Rows from block 2 of a small sound classifier, named by matrix and row number. Rows with one number belong to one channel. Each number is 50 + 15 x the weight over its row's rms, rounded and kept within 0 to 99. All counts start at 0.
Before each channel's rows are labels from the 100 clips, of 14976, where the channel reaches its highest value: "strongest on" is what is common among them. Only what is clearly more common there than usual is listed. The data: acted Russian speech (Dusha).
# convs1: first pointwise conv (model.blocks.2.convs.1.weight, 192x192x1), inputs 128-191
# convs3: second pointwise conv (model.blocks.2.convs.3.weight, 192x192x1, transposed), outputs 128-191

strongest on: emotion: positive
convs1.29:54 37 54 52 43 44 46 38 53 37 38 26 69 58 63 60 41 68 55 63 53 60 44 48 52 55 55 25 53 41 48 57 42 19 59 23 48 33 33 38 62 37 46 65 44 35 64 42 33 23 36 46 47 36 38 26 64 52 33 57 75 42 36 40
convs3.29:55 56 57 68 39 48 58 58 66 48 38 44 75 38 51 80 57 34 49 55 62 52 61 49 53 52 41 50 45 20 51 56 48 64 50 18 57 66 41 58 24 61 56 47 54 72 60 79 51 31 27 48 52 48 46 42 37 44 41 66 61 49 47 46

strongest on: emotion: angry
convs1.184:45 46 54 50 49 57 53 41 42 55 52 43 48 41 47 53 29 56 51 66 60 48 48 37 16 17 29 66 44 47 67 27 29 42 61 31 54 43 70 76 37 19 50 61 16 65 40 51 51 21 26 44 44 50 58 52 48 40 13 60 29 60 44 46
convs3.184:65 56 88 42 77 59 72 64 57 55 74 04 48 39 99 39 49 47 48 42 57 43 58 37 42 64 43 31 57 65 34 51 59 30 54 31 56 58 21 47 55 63 73 53 70 46 47 46 48 44 56 67 80 39 67 61 43 21 61 53 65 35 38 79

strongest on: emotion: positive
convs1.146:27 42 63 56 71 43 57 53 49 48 69 60 53 20 62 55 21 53 52 59 43 43 48 62 55 69 88 53 53 53 53 84 49 46 61 39 47 56 57 49 45 70 61 38 37 50 70 61 59 66 43 66 76 52 56 34 43 50 75 50 49 74 53 35
convs3.146:60 41 57 72 71 38 40 58 60 49 49 33 74 38 58 35 41 60 45 60 59 40 42 46 59 31 54 66 31 35 63 42 36 57 48 38 84 67 17 51 34 65 66 28 60 56 45 56 21 38 51 34 67 58 45 46 55 30 64 71 37 50 52 37

strongest on: emotion: positive
convs1.23:36 41 73 50 49 49 42 60 46 35 49 56 45 57 63 55 64 52 67 28 73 59 40 45 62 36 33 89 36 23 70 59 45 63 62 11 49 87 50 50 43 38 48 54 59 35 47 57 48 69 51 53 75 57 53 70 87 36 71 70 52 60 76 54
convs3.23:58 25 77 27 72 64 32 62 49 73 71 59 70 58 56 34 19 49 32 03 09 44 47 56 25 66 40 92 19 50 48 55 66 47 46 59 40 43 57 31 54 60 35 39 48 59 37 64 50 45 62 46 76 45 39 47 53 52 62 50 43 52 53 45

strongest on: emotion: positive
convs1.35:48 53 68 50 64 43 19 67 37 46 59 51 48 77 48 25 30 52 64 53 51 35 47 34 35 45 30 35 24 54 62 35 54 57 47 51 52 60 42 50 53 36 66 60 50 60 58 64 64 38 72 43 23 27 62 62 59 23 45 22 58 41 53 73
convs3.35:61 69 26 46 49 67 39 61 45 56 33 42 68 49 50 58 80 51 60 41 56 58 53 31 54 57 39 45 84 63 53 30 48 49 42 57 39 30 78 51 60 26 51 43 45 45 68 86 33 28 38 36 48 40 25 54 70 52 26 32 60 46 35 50

strongest on: emotion: angry
convs1.99:54 19 45 49 60 49 55 65 48 65 37 62 58 77 41 45 49 47 34 20 52 54 38 41 39 39 45 55 12 33 44 37 41 31 46 67 67 46 32 65 43 70 54 65 68 60 31 49 40 73 54 44 66 33 59 59 69 69 55 57 37 53 42 45
convs3.99:99 51 92 69 82 54 84 61 40 63 33 54 28 66 29 77 51 49 63 51 54 42 48 40 64 38 10 25 46 44 29 30 39 48 50 38 26 65 51 31 38 43 27 32 38 52 58 35 49 38 42 38 62 28 64 34 69 47 44 67 38 57 51 59

strongest on: emotion: angry
convs1.10:26 37 51 54 39 36 52 79 53 35 43 37 80 60 56 54 70 53 57 22 21 56 27 31 26 31 54 25 59 52 34 49 39 69 54 17 43 30 29 40 48 41 52 79 18 46 45 83 54 32 20 40 70 42 44 52 49 47 42 53 53 42 41 39
convs3.10:81 59 54 69 42 64 38 23 54 48 43 34 31 57 45 35 38 54 58 39 34 69 43 32 48 86 56 65 46 43 43 50 83 39 48 32 29 50 44 40 55 52 54 54 25 52 48 32 48 59 52 48 19 46 62 60 52 26 26 84 46 41 47 23

strongest on: emotion: angry
convs1.56:48 42 41 60 75 52 50 68 28 65 59 53 44 32 54 28 70 61 32 23 48 64 34 38 63 35 70 65 56 50 63 46 31 44 50 27 19 35 33 53 86 48 41 41 52 35 38 61 64 32 57 25 57 60 68 42 48 62 51 40 38 59 37 45
convs3.56:73 55 51 47 32 49 53 35 51 78 38 73 26 73 78 17 37 62 39 27 38 45 57 54 43 35 48 46 43 46 62 26 59 49 53 39 69 53 68 74 47 51 42 56 50 42 50 29 61 50 28 32 42 41 61 36 39 52 55 78 37 70 62 17

strongest on: emotion: angry
convs1.40:49 52 55 53 79 58 58 48 54 39 42 54 82 59 54 46 30 64 64 59 48 52 57 58 58 57 25 53 26 47 22 61 50 49 07 46 34 41 56 52 50 42 42 53 92 43 64 52 54 40 31 51 50 08 62 50 27 54 82 45 53 41 54 38
convs3.40:51 33 57 32 52 54 71 28 49 46 34 72 20 49 41 62 70 31 59 40 63 63 49 83 50 55 67 62 73 71 91 38 19 14 43 37 31 70 59 35 57 43 58 62 48 31 52 33 57 46 51 40 68 50 60 43 48 60 35 62 56 54 82 46

strongest on: emotion: angry
convs1.147:66 24 61 72 77 56 43 22 49 42 53 44 54 54 61 45 68 48 54 71 60 38 45 52 51 49 71 59 76 57 57 52 60 59 39 38 59 51 26 60 68 43 08 57 34 50 68 38 25 53 47 44 52 61 36 49 49 37 49 58 59 34 28 56
convs3.147:42 47 33 49 30 54 56 41 54 53 39 56 39 59 34 53 50 83 64 57 68 69 34 58 54 47 54 73 23 48 70 47 49 21 53 56 47 61 49 52 27 33 81 70 51 39 62 49 47 72 38 55 50 38 39 40 61 40 33 53 61 47 23 71

strongest on: emotion: angry
convs1.70:76 41 57 23 26 58 74 20 53 51 64 59 77 78 51 37 83 50 34 49 50 42 64 59 70 40 50 52 15 43 67 68 61 46 49 47 38 41 41 44 39 52 63 82 32 63 64 49 54 40 38 63 21 26 50 52 72 60 00 34 38 47 44 30
convs3.70:57 12 55 52 78 57 74 37 61 38 57 30 31 37 41 44 38 48 55 61 44 52 65 67 39 35 68 38 66 69 51 40 54 28 39 51 59 40 60 49 65 42 50 21 62 36 83 61 26 40 59 47 35 55 52 21 45 72 31 61 68 32 63 59

strongest on: emotion: angry
convs1.30:49 31 37 41 26 57 46 46 44 38 70 42 58 53 74 36 68 95 45 36 38 45 44 64 66 33 50 53 55 38 40 60 51 76 43 51 47 60 43 58 57 57 12 41 65 30 60 18 73 39 43 40 81 65 45 30 28 67 65 42 49 43 41 38
convs3.30:64 65 80 36 36 66 13 27 48 66 48 51 53 49 57 59 56 45 73 19 50 63 49 85 50 55 60 55 49 50 63 58 43 57 60 35 58 50 84 07 40 52 59 62 49 47 59 64 68 44 17 36 45 31 46 58 75 45 34 21 74 29 48 65

strongest on: emotion: positive
convs1.145:57 72 25 63 54 62 31 50 50 76 33 58 32 64 48 49 99 68 51 66 76 64 37 48 58 69 32 75 46 27 53 29 54 75 71 54 52 49 70 50 59 54 41 80 45 47 53 46 73 44 40 70 59 30 41 35 45 45 44 46 56 38 46 39
convs3.145:34 52 81 59 40 50 59 61 37 48 54 67 45 75 86 68 57 53 39 99 71 70 64 52 48 60 52 63 47 50 07 63 39 33 39 61 38 61 27 37 63 52 29 61 36 73 39 27 32 68 63 12 60 36 49 48 35 53 55 41 59 53 77 49

strongest on: emotion: angry
convs1.13:32 55 46 59 52 55 29 57 47 57 51 28 44 49 80 51 42 42 66 55 63 93 82 73 71 39 57 59 48 54 28 61 61 60 51 46 60 46 71 85 49 72 45 58 24 48 47 56 57 57 28 43 39 68 47 53 29 49 49 31 32 50 69 73
convs3.13:64 45 58 47 64 54 48 36 62 15 37 58 25 53 47 71 52 59 52 52 37 45 46 35 62 64 72 46 38 51 32 63 38 42 70 24 55 64 14 46 55 57 38 74 44 61 61 52 38 17 47 50 51 36 44 62 62 53 19 64 65 62 77 54

strongest on: emotion: angry
convs1.78:60 50 32 38 63 60 59 55 50 44 46 60 48 57 24 87 47 61 33 50 60 24 50 13 70 25 43 36 28 51 25 67 62 19 54 26 54 52 67 64 44 25 63 90 42 48 35 33 59 44 47 63 56 45 57 58 74 42 68 47 30 50 60 37
convs3.78:94 47 58 50 64 37 81 77 44 49 43 68 53 50 50 38 21 39 40 55 52 49 60 18 28 39 33 72 43 51 21 48 23 31 42 55 48 47 39 48 62 25 72 50 55 64 50 63 15 59 55 54 57 49 29 46 60 47 55 55 30 34 31 64

strongest on: emotion: angry
convs1.152:65 34 58 52 47 53 68 67 55 44 66 94 65 71 49 57 59 44 67 57 65 56 55 67 38 39 47 68 46 60 39 57 36 11 77 48 76 38 40 75 70 86 55 51 25 52 44 60 59 62 60 32 38 60 74 59 42 40 53 65 49 53 52 28
convs3.152:45 49 54 43 45 38 38 56 34 42 51 44 42 48 49 45 50 65 23 32 58 39 52 10 50 67 32 76 34 43 55 59 13 43 34 48 59 30 48 55 32 39 78 79 50 57 67 44 33 15 50 44 64 42 44 39 70 49 37 56 61 57 39 61

strongest on: emotion: positive
convs1.170:41 72 46 47 20 69 46 61 49 43 54 62 56 62 16 57 39 64 43 35 49 55 61 78 63 43 69 36 55 44 56 52 52 56 39 45 52 58 24 43 55 61 38 32 61 69 46 58 48 60 46 48 56 38 49 49 71 38 49 55 59 50 31 48
convs3.170:37 20 57 47 55 57 60 59 35 43 38 93 57 51 37 57 54 24 48 62 67 51 52 43 63 56 50 56 52 52 41 45 40 68 56 36 26 53 70 40 55 53 62 48 53 68 39 37 69 58 32 34 54 38 35 48 47 36 37 47 61 36 52 64

strongest on: emotion: angry
convs1.37:54 76 39 57 35 47 32 34 53 67 54 57 56 54 98 46 64 29 49 37 34 51 35 45 49 58 08 49 42 53 70 27 32 70 41 36 48 37 33 64 56 59 30 61 56 45 37 56 56 43 48 49 65 49 41 37 28 53 56 62 82 51 61 53
convs3.37:42 59 60 57 49 29 78 58 59 42 69 44 33 58 33 52 65 74 34 83 35 48 70 89 49 17 41 52 40 48 31 26 46 50 70 24 47 41 44 58 50 55 75 25 51 55 59 57 59 44 44 37 66 51 58 41 57 37 61 45 36 25 85 41

strongest on: emotion: angry
convs1.154:42 73 50 70 60 35 33 51 36 69 66 33 25 47 61 83 65 61 50 56 37 52 49 58 85 44 31 20 53 40 70 46 58 18 40 39 55 52 36 51 67 59 59 46 32 71 48 48 47 40 52 58 38 56 26 58 66 34 37 62 62 45 67 38
convs3.154:45 35 56 48 26 31 17 46 68 56 65 75 26 52 28 63 17 40 37 72 47 49 60 78 59 64 59 43 38 51 58 33 24 35 68 58 74 63 44 81 61 54 43 66 35 57 42 41 44 52 66 47 27 47 80 46 45 42 46 46 41 37 64 65

strongest on: emotion: angry
convs1.140:52 54 49 81 50 42 85 55 63 62 51 00 59 48 56 44 25 45 48 41 39 55 60 56 62 82 50 58 57 46 47 58 65 56 49 70 18 30 42 62 26 36 27 50 68 31 56 44 43 51 51 67 97 38 53 71 34 32 45 44 71 71 58 40
convs3.140:54 64 47 45 63 76 58 35 37 48 28 56 79 44 62 65 55 51 57 53 23 50 34 53 44 25 46 52 38 51 29 44 69 71 89 61 67 82 66 62 29 51 27 56 53 55 51 64 69 24 43 47 67 48 45 67 78 33 31 45 39 37 58 73

strongest on: emotion: positive
convs1.51:50 62 57 28 35 57 79 41 52 32 68 04 63 37 49 41 26 71 57 47 30 30 83 51 49 58 53 15 60 77 28 47 74 29 55 67 59 51 58 36 55 68 31 30 49 47 43 64 37 53 30 70 68 30 46 47 24 50 86 62 29 61 52 49
convs3.51:34 60 21 60 60 64 61 53 71 34 15 65 45 39 64 42 24 54 26 39 59 33 66 61 55 53 29 84 64 43 55 28 79 51 58 42 12 36 46 78 73 50 28 23 46 35 34 51 42 50 41 24 58 46 37 58 56 45 55 68 46 31 55 53

strongest on: emotion: angry
convs1.17:55 33 28 56 27 40 43 54 47 68 65 46 57 37 69 65 51 51 57 54 36 56 47 84 06 50 40 54 29 57 39 50 39 46 58 63 38 46 24 38 27 56 47 81 34 32 25 64 63 31 60 47 37 82 42 23 44 48 56 59 43 48 43 54
convs3.17:55 62 40 65 44 62 51 55 80 48 69 35 28 56 41 57 53 34 63 44 44 45 29 41 47 69 57 38 71 61 68 62 58 52 35 36 36 67 48 60 52 56 64 44 20 46 52 75 68 40 39 45 39 43 70 46 49 52 39 49 35 17 48 25

strongest on: emotion: angry
convs1.160:57 71 50 56 39 26 52 29 38 66 67 48 48 33 32 50 41 54 52 58 39 84 49 41 41 75 47 61 33 53 38 50 52 44 35 51 55 66 62 80 29 52 56 70 33 29 67 64 38 47 35 45 57 71 46 50 60 90 40 62 80 32 78 61
convs3.160:59 51 56 43 39 59 49 81 70 34 48 82 62 34 62 17 39 47 47 78 67 40 73 58 57 47 64 42 24 69 65 46 50 72 54 55 69 44 53 50 93 56 40 46 37 49 49 71 46 72 23 68 20 56 43 58 57 35 39 58 42 50 60 52

strongest on: emotion: positive
convs1.46:85 58 57 70 23 28 58 22 46 37 53 67 55 42 73 55 48 24 42 46 20 40 62 45 56 21 87 45 61 42 44 50 38 51 41 44 57 53 17 71 47 13 33 48 29 37 25 51 43 66 19 61 49 34 45 82 53 84 24 58 52 44 15 34
convs3.46:14 79 37 48 67 58 59 61 40 67 53 53 40 31 55 68 43 47 63 70 68 54 60 32 44 55 64 54 67 70 54 95 54 57 53 44 69 76 76 39 50 43 28 63 55 79 75 43 53 55 58 63 59 41 77 45 38 23 89 59 81 39 66 47

strongest on: emotion: angry
convs1.80:41 66 63 39 54 48 29 57 51 27 41 61 50 43 39 73 72 47 56 45 65 36 52 51 50 47 35 51 72 56 39 72 89 39 47 37 43 35 54 51 46 23 49 72 57 39 66 52 53 71 49 35 56 47 59 49 22 30 35 43 38 44 74 25
convs3.80:56 34 47 33 32 77 50 72 45 49 46 50 69 78 18 43 52 55 79 74 53 30 40 66 48 61 53 50 24 62 45 27 91 26 41 41 41 63 36 34 75 53 50 56 77 51 43 51 46 46 49 46 61 46 45 36 52 77 50 59 31 40 55 55

strongest on: emotion: angry
convs1.28:35 53 55 72 22 53 29 41 45 53 09 43 78 45 44 45 37 28 50 57 48 53 72 07 39 74 70 28 50 57 47 40 47 42 52 51 68 28 66 59 44 66 40 22 59 68 48 53 57 46 62 29 49 35 39 64 40 49 25 58 56 62 50 61
convs3.28:29 61 62 25 56 34 41 61 44 50 65 23 38 44 54 50 45 44 67 28 56 40 54 66 60 50 43 12 76 50 50 35 38 36 57 51 78 47 36 74 63 38 46 62 57 72 32 78 47 30 52 68 63 42 35 36 37 52 38 52 41 18 77 44

strongest on: emotion: angry
convs1.87:40 34 45 33 61 58 58 46 36 49 66 31 28 47 84 54 56 62 39 52 46 58 57 28 44 55 45 53 63 88 45 47 33 48 55 33 28 38 65 72 37 52 39 68 31 41 44 29 27 71 47 65 58 27 47 54 63 57 54 35 47 54 62 40
convs3.87:52 49 61 40 51 59 72 33 44 67 54 41 39 43 52 52 30 29 61 40 43 29 55 40 48 77 38 62 51 36 52 73 49 64 53 58 28 37 59 68 38 63 43 32 50 64 52 50 42 49 56 39 30 94 45 62 36 68 69 41 37 43 43 69

strongest on: emotion: angry
convs1.42:46 47 38 35 45 43 42 40 57 33 75 48 57 42 74 55 60 52 48 56 21 61 56 53 71 19 45 37 36 50 35 65 50 53 52 49 76 64 68 76 44 41 32 63 27 33 59 28 29 71 21 33 42 52 55 58 43 48 57 61 55 59 62 32
convs3.42:33 21 54 29 60 40 73 43 47 54 54 49 54 43 37 52 85 67 64 31 46 54 55 58 33 55 53 53 66 44 35 67 39 33 56 44 39 39 61 67 53 42 45 48 78 26 90 55 41 60 50 57 65 46 38 52 57 69 78 38 17 17 40 68