From a checkpoint of a small sound classifier.
Model: 4.69M parameters, log mel input, widths [192, 288, 432, 640].
Training: muon at rate 0.014, 19700 steps.
Rows from block 5 of a small sound classifier, named by matrix and row number. Rows with one number belong to one channel. Each number is 50 + 12 x the weight over its row's rms, rounded and kept within 0 to 99. All counts start at 0.
After each channel's rows are labels from the 100 clips, of 14976, where the channel reaches its highest value: "strongest on" is what is common among them; "loudest" is the band of the loudest frequency at the time of the peak. Only what is clearly more common there than usual is listed. The data: acted Russian speech (Dusha). In brackets: how many of the 100, against the usual share in percent.
# convs1: first pointwise conv (model.blocks.5.convs.1.weight, 288x288x1), inputs 48-95
# convs3: second pointwise conv (model.blocks.5.convs.3.weight, 288x288x1, transposed), outputs 48-95

convs1.131:74 71 51 46 50 50 29 52 31 67 23 64 57 62 33 60 28 72 53 52 71 54 47 43 44 56 55 59 31 48 52 51 53 21 48 55 48 59 52 58 59 74 45 46 51 72 51 66
convs3.131:43 79 71 56 46 55 66 61 57 46 36 34 37 44 56 45 46 74 46 48 39 46 53 42 54 49 62 73 59 37 49 68 50 64 32 60 76 61 54 79 55 28 47 31 48 40 40 55
strongest on: emotion: positive (51 vs 18.4)
loudest: 250 to 500 Hz (69 vs 21)

convs1.243:48 59 73 58 20 36 54 45 48 38 52 46 49 44 76 51 36 48 34 43 41 55 52 56 34 47 50 49 48 60 58 45 48 46 37 73 36 43 54 37 48 68 62 60 53 38 44 51
convs3.243:57 76 55 37 46 55 52 25 40 25 71 54 36 32 69 30 50 60 53 38 60 30 48 40 57 46 61 71 63 54 50 52 53 41 52 46 53 61 32 46 50 63 51 63 72 55 79 41
strongest on: emotion: positive (38 vs 18.4)
loudest: 500 to 1000 Hz (32 vs 8)

convs1.153:56 57 22 40 36 48 50 38 47 46 61 40 40 57 60 39 21 41 66 39 59 58 38 29 31 57 82 62 59 45 21 44 44 57 36 53 39 59 55 45 53 51 66 62 40 56 49 48
convs3.153:43 57 30 48 47 52 43 36 64 28 59 67 40 52 54 54 60 62 43 34 54 55 51 50 45 58 47 67 50 89 45 37 50 59 59 59 70 69 19 45 55 55 43 54 44 30 65 57
strongest on: emotion: positive (44 vs 18.4)
loudest: 250 to 500 Hz (55 vs 21)

convs1.135:35 62 50 49 60 32 33 64 26 49 54 33 38 38 47 65 47 39 53 58 46 43 50 47 56 51 57 46 69 49 34 71 57 63 38 66 30 70 43 21 26 42 52 54 60 60 57 62
convs3.135:41 40 33 61 32 54 58 38 75 49 40 38 46 48 49 70 58 29 40 59 69 73 50 51 68 38 35 41 52 51 66 42 51 37 57 47 25 62 71 53 52 38 53 61 37 72 53 59
strongest on: emotion: positive (42 vs 18.4)
loudest: 250 to 500 Hz (62 vs 21)

convs1.241:68 51 51 44 52 36 52 44 48 69 31 74 52 51 44 52 57 59 17 45 61 43 65 32 29 41 47 43 48 58 66 51 43 51 71 37 57 62 27 39 54 32 22 47 66 51 51 28
convs3.241:33 47 64 34 44 62 63 66 35 81 47 44 57 44 53 56 58 47 54 49 43 45 44 32 63 38 40 57 50 55 50 62 51 50 51 36 49 42 56 45 49 57 78 42 61 57 59 53
strongest on: emotion: positive (46 vs 18.4)
loudest: 250 to 500 Hz (66 vs 21)

convs1.179:56 52 54 43 63 46 54 38 38 59 48 50 62 42 50 53 65 52 58 52 63 45 46 36 54 48 58 60 63 55 70 28 27 52 41 66 63 57 63 41 54 95 44 34 71 62 50 40
convs3.179:80 47 64 67 52 40 50 52 47 43 50 58 61 62 72 45 56 61 42 63 67 52 47 49 50 51 56 67 54 58 52 11 51 59 54 44 58 30 34 19 72 31 57 58 52 60 41 23
strongest on: emotion: positive (63 vs 18.4)
loudest: 250 to 500 Hz (59 vs 21); 500 to 1000 Hz (31 vs 8)

convs1.35:61 60 55 29 47 38 71 38 41 55 65 29 46 38 76 43 37 72 41 24 59 41 48 43 57 37 43 51 57 48 57 41 58 70 38 57 74 55 54 40 37 50 33 25 58 23 52 61
convs3.35:49 48 43 43 54 69 45 54 71 55 54 42 37 32 67 35 51 49 52 59 68 39 46 37 48 47 56 40 43 47 52 35 55 82 58 62 51 38 58 42 41 48 67 75 57 46 63 63
strongest on: emotion: positive (38 vs 18.4)
loudest: 250 to 500 Hz (42 vs 21); 500 to 1000 Hz (25 vs 8)

convs1.251:41 58 57 40 40 43 53 45 65 49 51 46 42 45 37 57 48 59 53 75 57 30 65 56 55 51 55 47 30 66 50 37 38 40 45 46 60 56 59 61 61 53 68 46 60 58 35 63
convs3.251:48 47 53 31 59 39 56 35 58 46 42 38 60 48 52 49 48 56 55 38 61 52 53 37 60 53 51 73 68 63 57 51 55 71 35 62 76 62 58 71 58 39 77 75 33 50 49 49
strongest on: emotion: positive (40 vs 18.4)
loudest: 250 to 500 Hz (47 vs 21)

convs1.106:59 26 42 39 33 37 44 44 18 36 54 41 36 52 43 36 41 51 52 42 57 70 38 36 48 47 33 53 60 37 44 49 41 61 48 37 30 47 21 58 40 37 78 55 77 61 53 72
convs3.106:46 58 47 42 64 44 72 47 64 41 31 23 60 46 68 52 52 43 50 48 64 34 47 58 59 45 71 57 58 45 52 71 56 82 51 42 73 48 52 25 44 46 33 59 40 72 59 44
strongest on: emotion: positive (40 vs 18.4)
loudest: 250 to 500 Hz (42 vs 21)

convs1.192:58 69 71 45 61 39 50 53 52 47 36 44 56 35 54 42 36 61 54 61 56 49 38 40 52 21 42 63 36 31 57 68 52 42 45 37 26 46 43 44 31 38 38 40 28 62 68 16
convs3.192:30 60 55 52 49 65 43 33 51 45 51 56 55 77 48 54 56 58 35 49 54 47 24 61 61 64 46 24 58 38 39 49 47 51 41 50 38 68 44 51 50 38 58 61 43 33 62 50
strongest on: emotion: positive (42 vs 18.4)
loudest: 4000 to 8000 Hz (30 vs 7.7)

convs1.2:60 61 51 32 63 41 72 45 54 43 33 49 30 29 41 80 38 50 65 43 51 30 54 62 52 65 59 68 48 40 64 44 65 57 52 51 65 57 39 75 52 48 44 55 34 56 57 67
convs3.2:64 37 34 45 50 23 13 38 52 46 63 49 59 41 51 65 46 59 59 70 77 54 48 42 46 66 43 55 49 49 57 47 47 25 47 47 46 52 49 44 43 38 60 42 44 53 41 54
strongest on: emotion: positive (47 vs 18.4)
loudest: 250 to 500 Hz (54 vs 21)

convs1.239:39 71 57 47 49 46 55 63 43 26 37 69 54 49 68 43 73 42 41 50 61 40 55 28 59 52 36 51 55 45 57 50 44 47 63 46 59 32 61 56 56 22 43 51 44 36 47 49
convs3.239:37 51 55 34 63 48 57 39 79 54 30 35 32 63 60 51 49 60 55 46 35 37 48 62 36 40 40 64 19 66 51 58 41 51 55 59 37 54 57 44 65 38 34 39 38 42 57 43
strongest on: emotion: positive (61 vs 18.4)
loudest: 250 to 500 Hz (57 vs 21)

convs1.177:42 49 59 63 65 31 65 53 35 55 52 44 51 57 45 32 54 47 37 46 46 18 30 64 54 32 55 48 53 20 55 46 27 56 42 22 44 45 44 61 55 50 40 50 37 59 55 51
convs3.177:66 43 50 51 61 29 63 63 48 65 66 66 64 50 56 51 45 49 39 46 59 63 36 51 48 65 64 44 45 46 74 57 71 44 51 42 69 41 39 23 50 48 25 33 46 51 45 52
strongest on: emotion: positive (65 vs 18.4)
loudest: 250 to 500 Hz (44 vs 21)

convs1.272:50 48 57 53 46 59 47 47 58 35 46 45 76 48 67 40 50 46 58 50 77 60 59 57 58 61 46 37 59 73 59 45 45 36 45 43 51 66 58 81 68 66 33 32 31 58 51 43
convs3.272:48 18 49 48 47 48 53 60 44 37 62 53 37 46 40 55 41 56 49 62 60 42 48 74 43 23 41 54 55 37 38 41 40 46 27 51 45 50 46 31 55 31 66 25 55 47 48 59
strongest on: emotion: angry (40 vs 18.8)
loudest: 250 to 500 Hz (53 vs 21)

convs1.130:68 76 52 60 33 37 60 42 43 42 85 73 36 28 49 54 43 40 29 41 32 53 76 49 56 73 53 53 65 46 62 53 75 62 37 72 55 55 51 47 75 63 54 46 52 42 43 64
convs3.130:33 76 49 40 47 51 49 43 57 35 52 45 53 48 49 72 53 59 54 57 65 45 47 67 33 46 41 56 42 44 54 40 56 33 38 42 30 39 63 73 54 50 52 40 34 30 71 66
strongest on: emotion: positive (39 vs 18.4)
loudest: 250 to 500 Hz (53 vs 21)

convs1.9:42 55 31 65 40 52 61 47 57 41 54 47 49 64 41 51 44 31 53 34 17 32 06 54 63 50 52 44 65 58 57 42 52 50 57 55 58 54 55 50 59 41 52 47 49 44 49 64
convs3.9:53 58 66 55 60 45 41 54 59 33 40 59 40 58 56 36 52 62 35 59 74 51 47 71 31 65 62 41 45 59 53 38 55 79 47 52 60 51 39 50 74 42 62 45 67 52 48 45
strongest on: emotion: positive (38 vs 18.4)
loudest: 500 to 1000 Hz (46 vs 8)

convs1.258:33 45 20 32 34 63 44 49 53 42 33 48 60 53 44 65 66 55 54 36 37 31 33 55 57 36 51 45 49 50 46 52 39 34 64 51 77 43 56 45 49 57 47 47 50 37 63 18
convs3.258:57 55 76 29 33 42 55 46 38 60 44 65 55 30 44 63 22 50 63 37 36 51 54 48 50 54 52 45 46 65 48 35 63 37 56 51 56 37 66 41 51 32 43 51 58 70 40 49
strongest on: emotion: positive (43 vs 18.4)
loudest: 4000 to 8000 Hz (30 vs 7.7)

convs1.159:52 61 52 34 45 54 68 54 54 42 28 37 44 63 40 46 45 41 43 41 41 45 47 68 43 56 63 32 51 56 50 47 40 76 47 52 45 52 57 51 51 36 50 58 47 38 28 41
convs3.159:59 50 39 63 56 50 58 59 52 48 60 68 38 45 39 52 48 46 57 42 61 44 51 60 50 63 65 41 50 59 63 23 50 42 50 54 74 55 52 50 57 58 52 54 54 28 43 47
strongest on: emotion: positive (40 vs 18.4)
loudest: 4000 to 8000 Hz (25 vs 7.7)

convs1.277:56 42 40 59 53 27 46 55 54 35 57 57 39 58 32 57 54 56 42 51 70 72 51 45 42 52 22 56 58 19 61 49 54 33 49 53 51 39 73 57 40 72 45 43 38 45 35 62
convs3.277:51 56 42 34 33 30 53 48 52 48 59 39 41 41 44 43 45 33 48 51 56 46 40 45 44 50 49 65 51 60 55 47 39 59 80 68 65 48 56 41 69 45 49 34 58 80 49 50
strongest on: emotion: positive (39 vs 18.4)
loudest: 250 to 500 Hz (60 vs 21)

convs1.196:54 66 62 40 27 48 63 45 45 49 49 61 59 33 56 53 50 50 58 57 31 55 47 53 60 61 45 48 23 62 47 49 65 41 41 36 53 30 48 52 35 63 50 83 30 49 36 78
convs3.196:30 36 49 75 50 54 20 38 79 60 37 85 56 55 41 50 42 40 36 52 47 65 53 53 40 68 34 68 74 49 47 44 36 56 73 59 41 56 64 57 38 58 27 56 53 80 34 51
strongest on: emotion: positive (39 vs 18.4)
loudest: 4000 to 8000 Hz (30 vs 7.7)

convs1.114:29 65 47 89 44 43 52 60 54 66 37 44 45 64 50 49 52 59 14 43 68 54 34 54 56 50 61 46 56 56 39 37 44 49 68 48 61 48 41 45 36 70 50 47 48 53 48 65
convs3.114:36 52 50 41 55 44 50 55 54 42 70 49 48 53 48 56 54 47 58 45 59 56 33 53 78 33 62 58 54 54 47 52 38 27 45 53 57 46 51 47 50 48 46 55 38 59 57 30
strongest on: emotion: angry (43 vs 18.8)
loudest: 500 to 1000 Hz (29 vs 8)

convs1.32:33 46 28 33 46 57 40 60 43 47 57 70 57 39 53 51 58 45 34 30 63 66 33 44 46 51 60 50 53 46 43 40 50 46 44 37 37 56 48 67 73 58 64 46 47 62 56 66
convs3.32:43 40 56 59 48 52 34 58 65 50 30 49 28 47 44 42 44 58 55 30 49 30 58 59 46 46 46 66 61 49 41 41 58 70 51 29 41 47 38 51 64 50 31 74 49 52 39 73
strongest on: emotion: positive (39 vs 18.4)
loudest: 4000 to 8000 Hz (33 vs 7.7)

convs1.143:39 68 67 61 23 31 47 52 55 59 39 40 50 52 41 39 30 72 51 58 58 46 19 58 18 51 46 62 61 52 42 50 55 41 32 67 42 49 50 53 45 61 30 73 45 57 41 42
convs3.143:57 45 52 55 59 58 30 68 47 48 66 41 46 42 46 35 52 60 38 40 39 31 40 46 51 48 71 48 60 54 85 63 52 44 60 19 52 43 29 64 39 34 40 47 60 48 44 53
strongest on: emotion: positive (49 vs 18.4)
loudest: 500 to 1000 Hz (30 vs 8)

convs1.227:35 51 70 50 32 44 43 58 64 88 64 36 69 26 54 40 60 55 24 33 73 34 36 49 35 55 38 59 42 48 40 48 40 43 55 68 52 56 38 74 62 27 61 59 44 46 60 60
convs3.227:41 40 48 59 60 48 45 36 34 56 52 53 68 57 52 39 53 63 30 48 43 36 63 67 56 34 50 55 40 52 55 31 37 47 49 70 30 54 75 43 30 52 78 74 69 46 40 78
strongest on: emotion: positive (51 vs 18.4)
loudest: 250 to 500 Hz (60 vs 21)

convs1.116:61 48 72 62 44 38 72 32 38 64 43 35 53 49 54 53 43 46 29 50 39 64 50 46 55 58 52 48 43 16 54 39 46 53 48 37 17 52 40 33 38 43 55 51 44 47 58 37
convs3.116:25 25 45 48 40 41 37 89 38 63 48 32 52 16 51 44 41 55 56 50 47 54 40 54 49 65 42 59 57 62 55 45 28 59 74 41 53 70 32 43 32 83 55 39 57 59 40 47
strongest on: emotion: angry (41 vs 18.8)
loudest: 500 to 1000 Hz (28 vs 8)

convs1.13:33 45 36 50 47 45 42 39 55 57 34 40 45 58 30 65 63 23 36 44 60 33 46 40 63 52 70 57 48 52 84 52 37 68 62 38 45 77 39 55 64 26 54 47 47 59 53 35
convs3.13:51 81 59 39 35 39 61 61 32 43 68 43 33 58 61 82 54 54 58 70 41 67 61 60 61 40 46 72 60 44 50 37 61 39 49 55 57 54 65 54 53 26 38 65 54 63 35 70
strongest on: emotion: positive (39 vs 18.4)
loudest: 500 to 1000 Hz (26 vs 8)

convs1.268:55 73 74 34 45 47 59 40 57 44 66 48 55 18 65 34 72 46 29 51 60 59 30 43 34 52 16 45 62 47 69 41 63 42 48 55 59 52 55 40 42 33 61 32 53 64 60 65
convs3.268:54 60 48 45 46 52 52 56 32 62 64 31 54 59 48 71 58 69 64 44 37 53 54 39 74 41 53 60 58 50 22 54 80 65 42 41 55 42 53 52 29 29 35 44 47 69 32 36
strongest on: emotion: angry (48 vs 18.8)
loudest: 250 to 500 Hz (66 vs 21)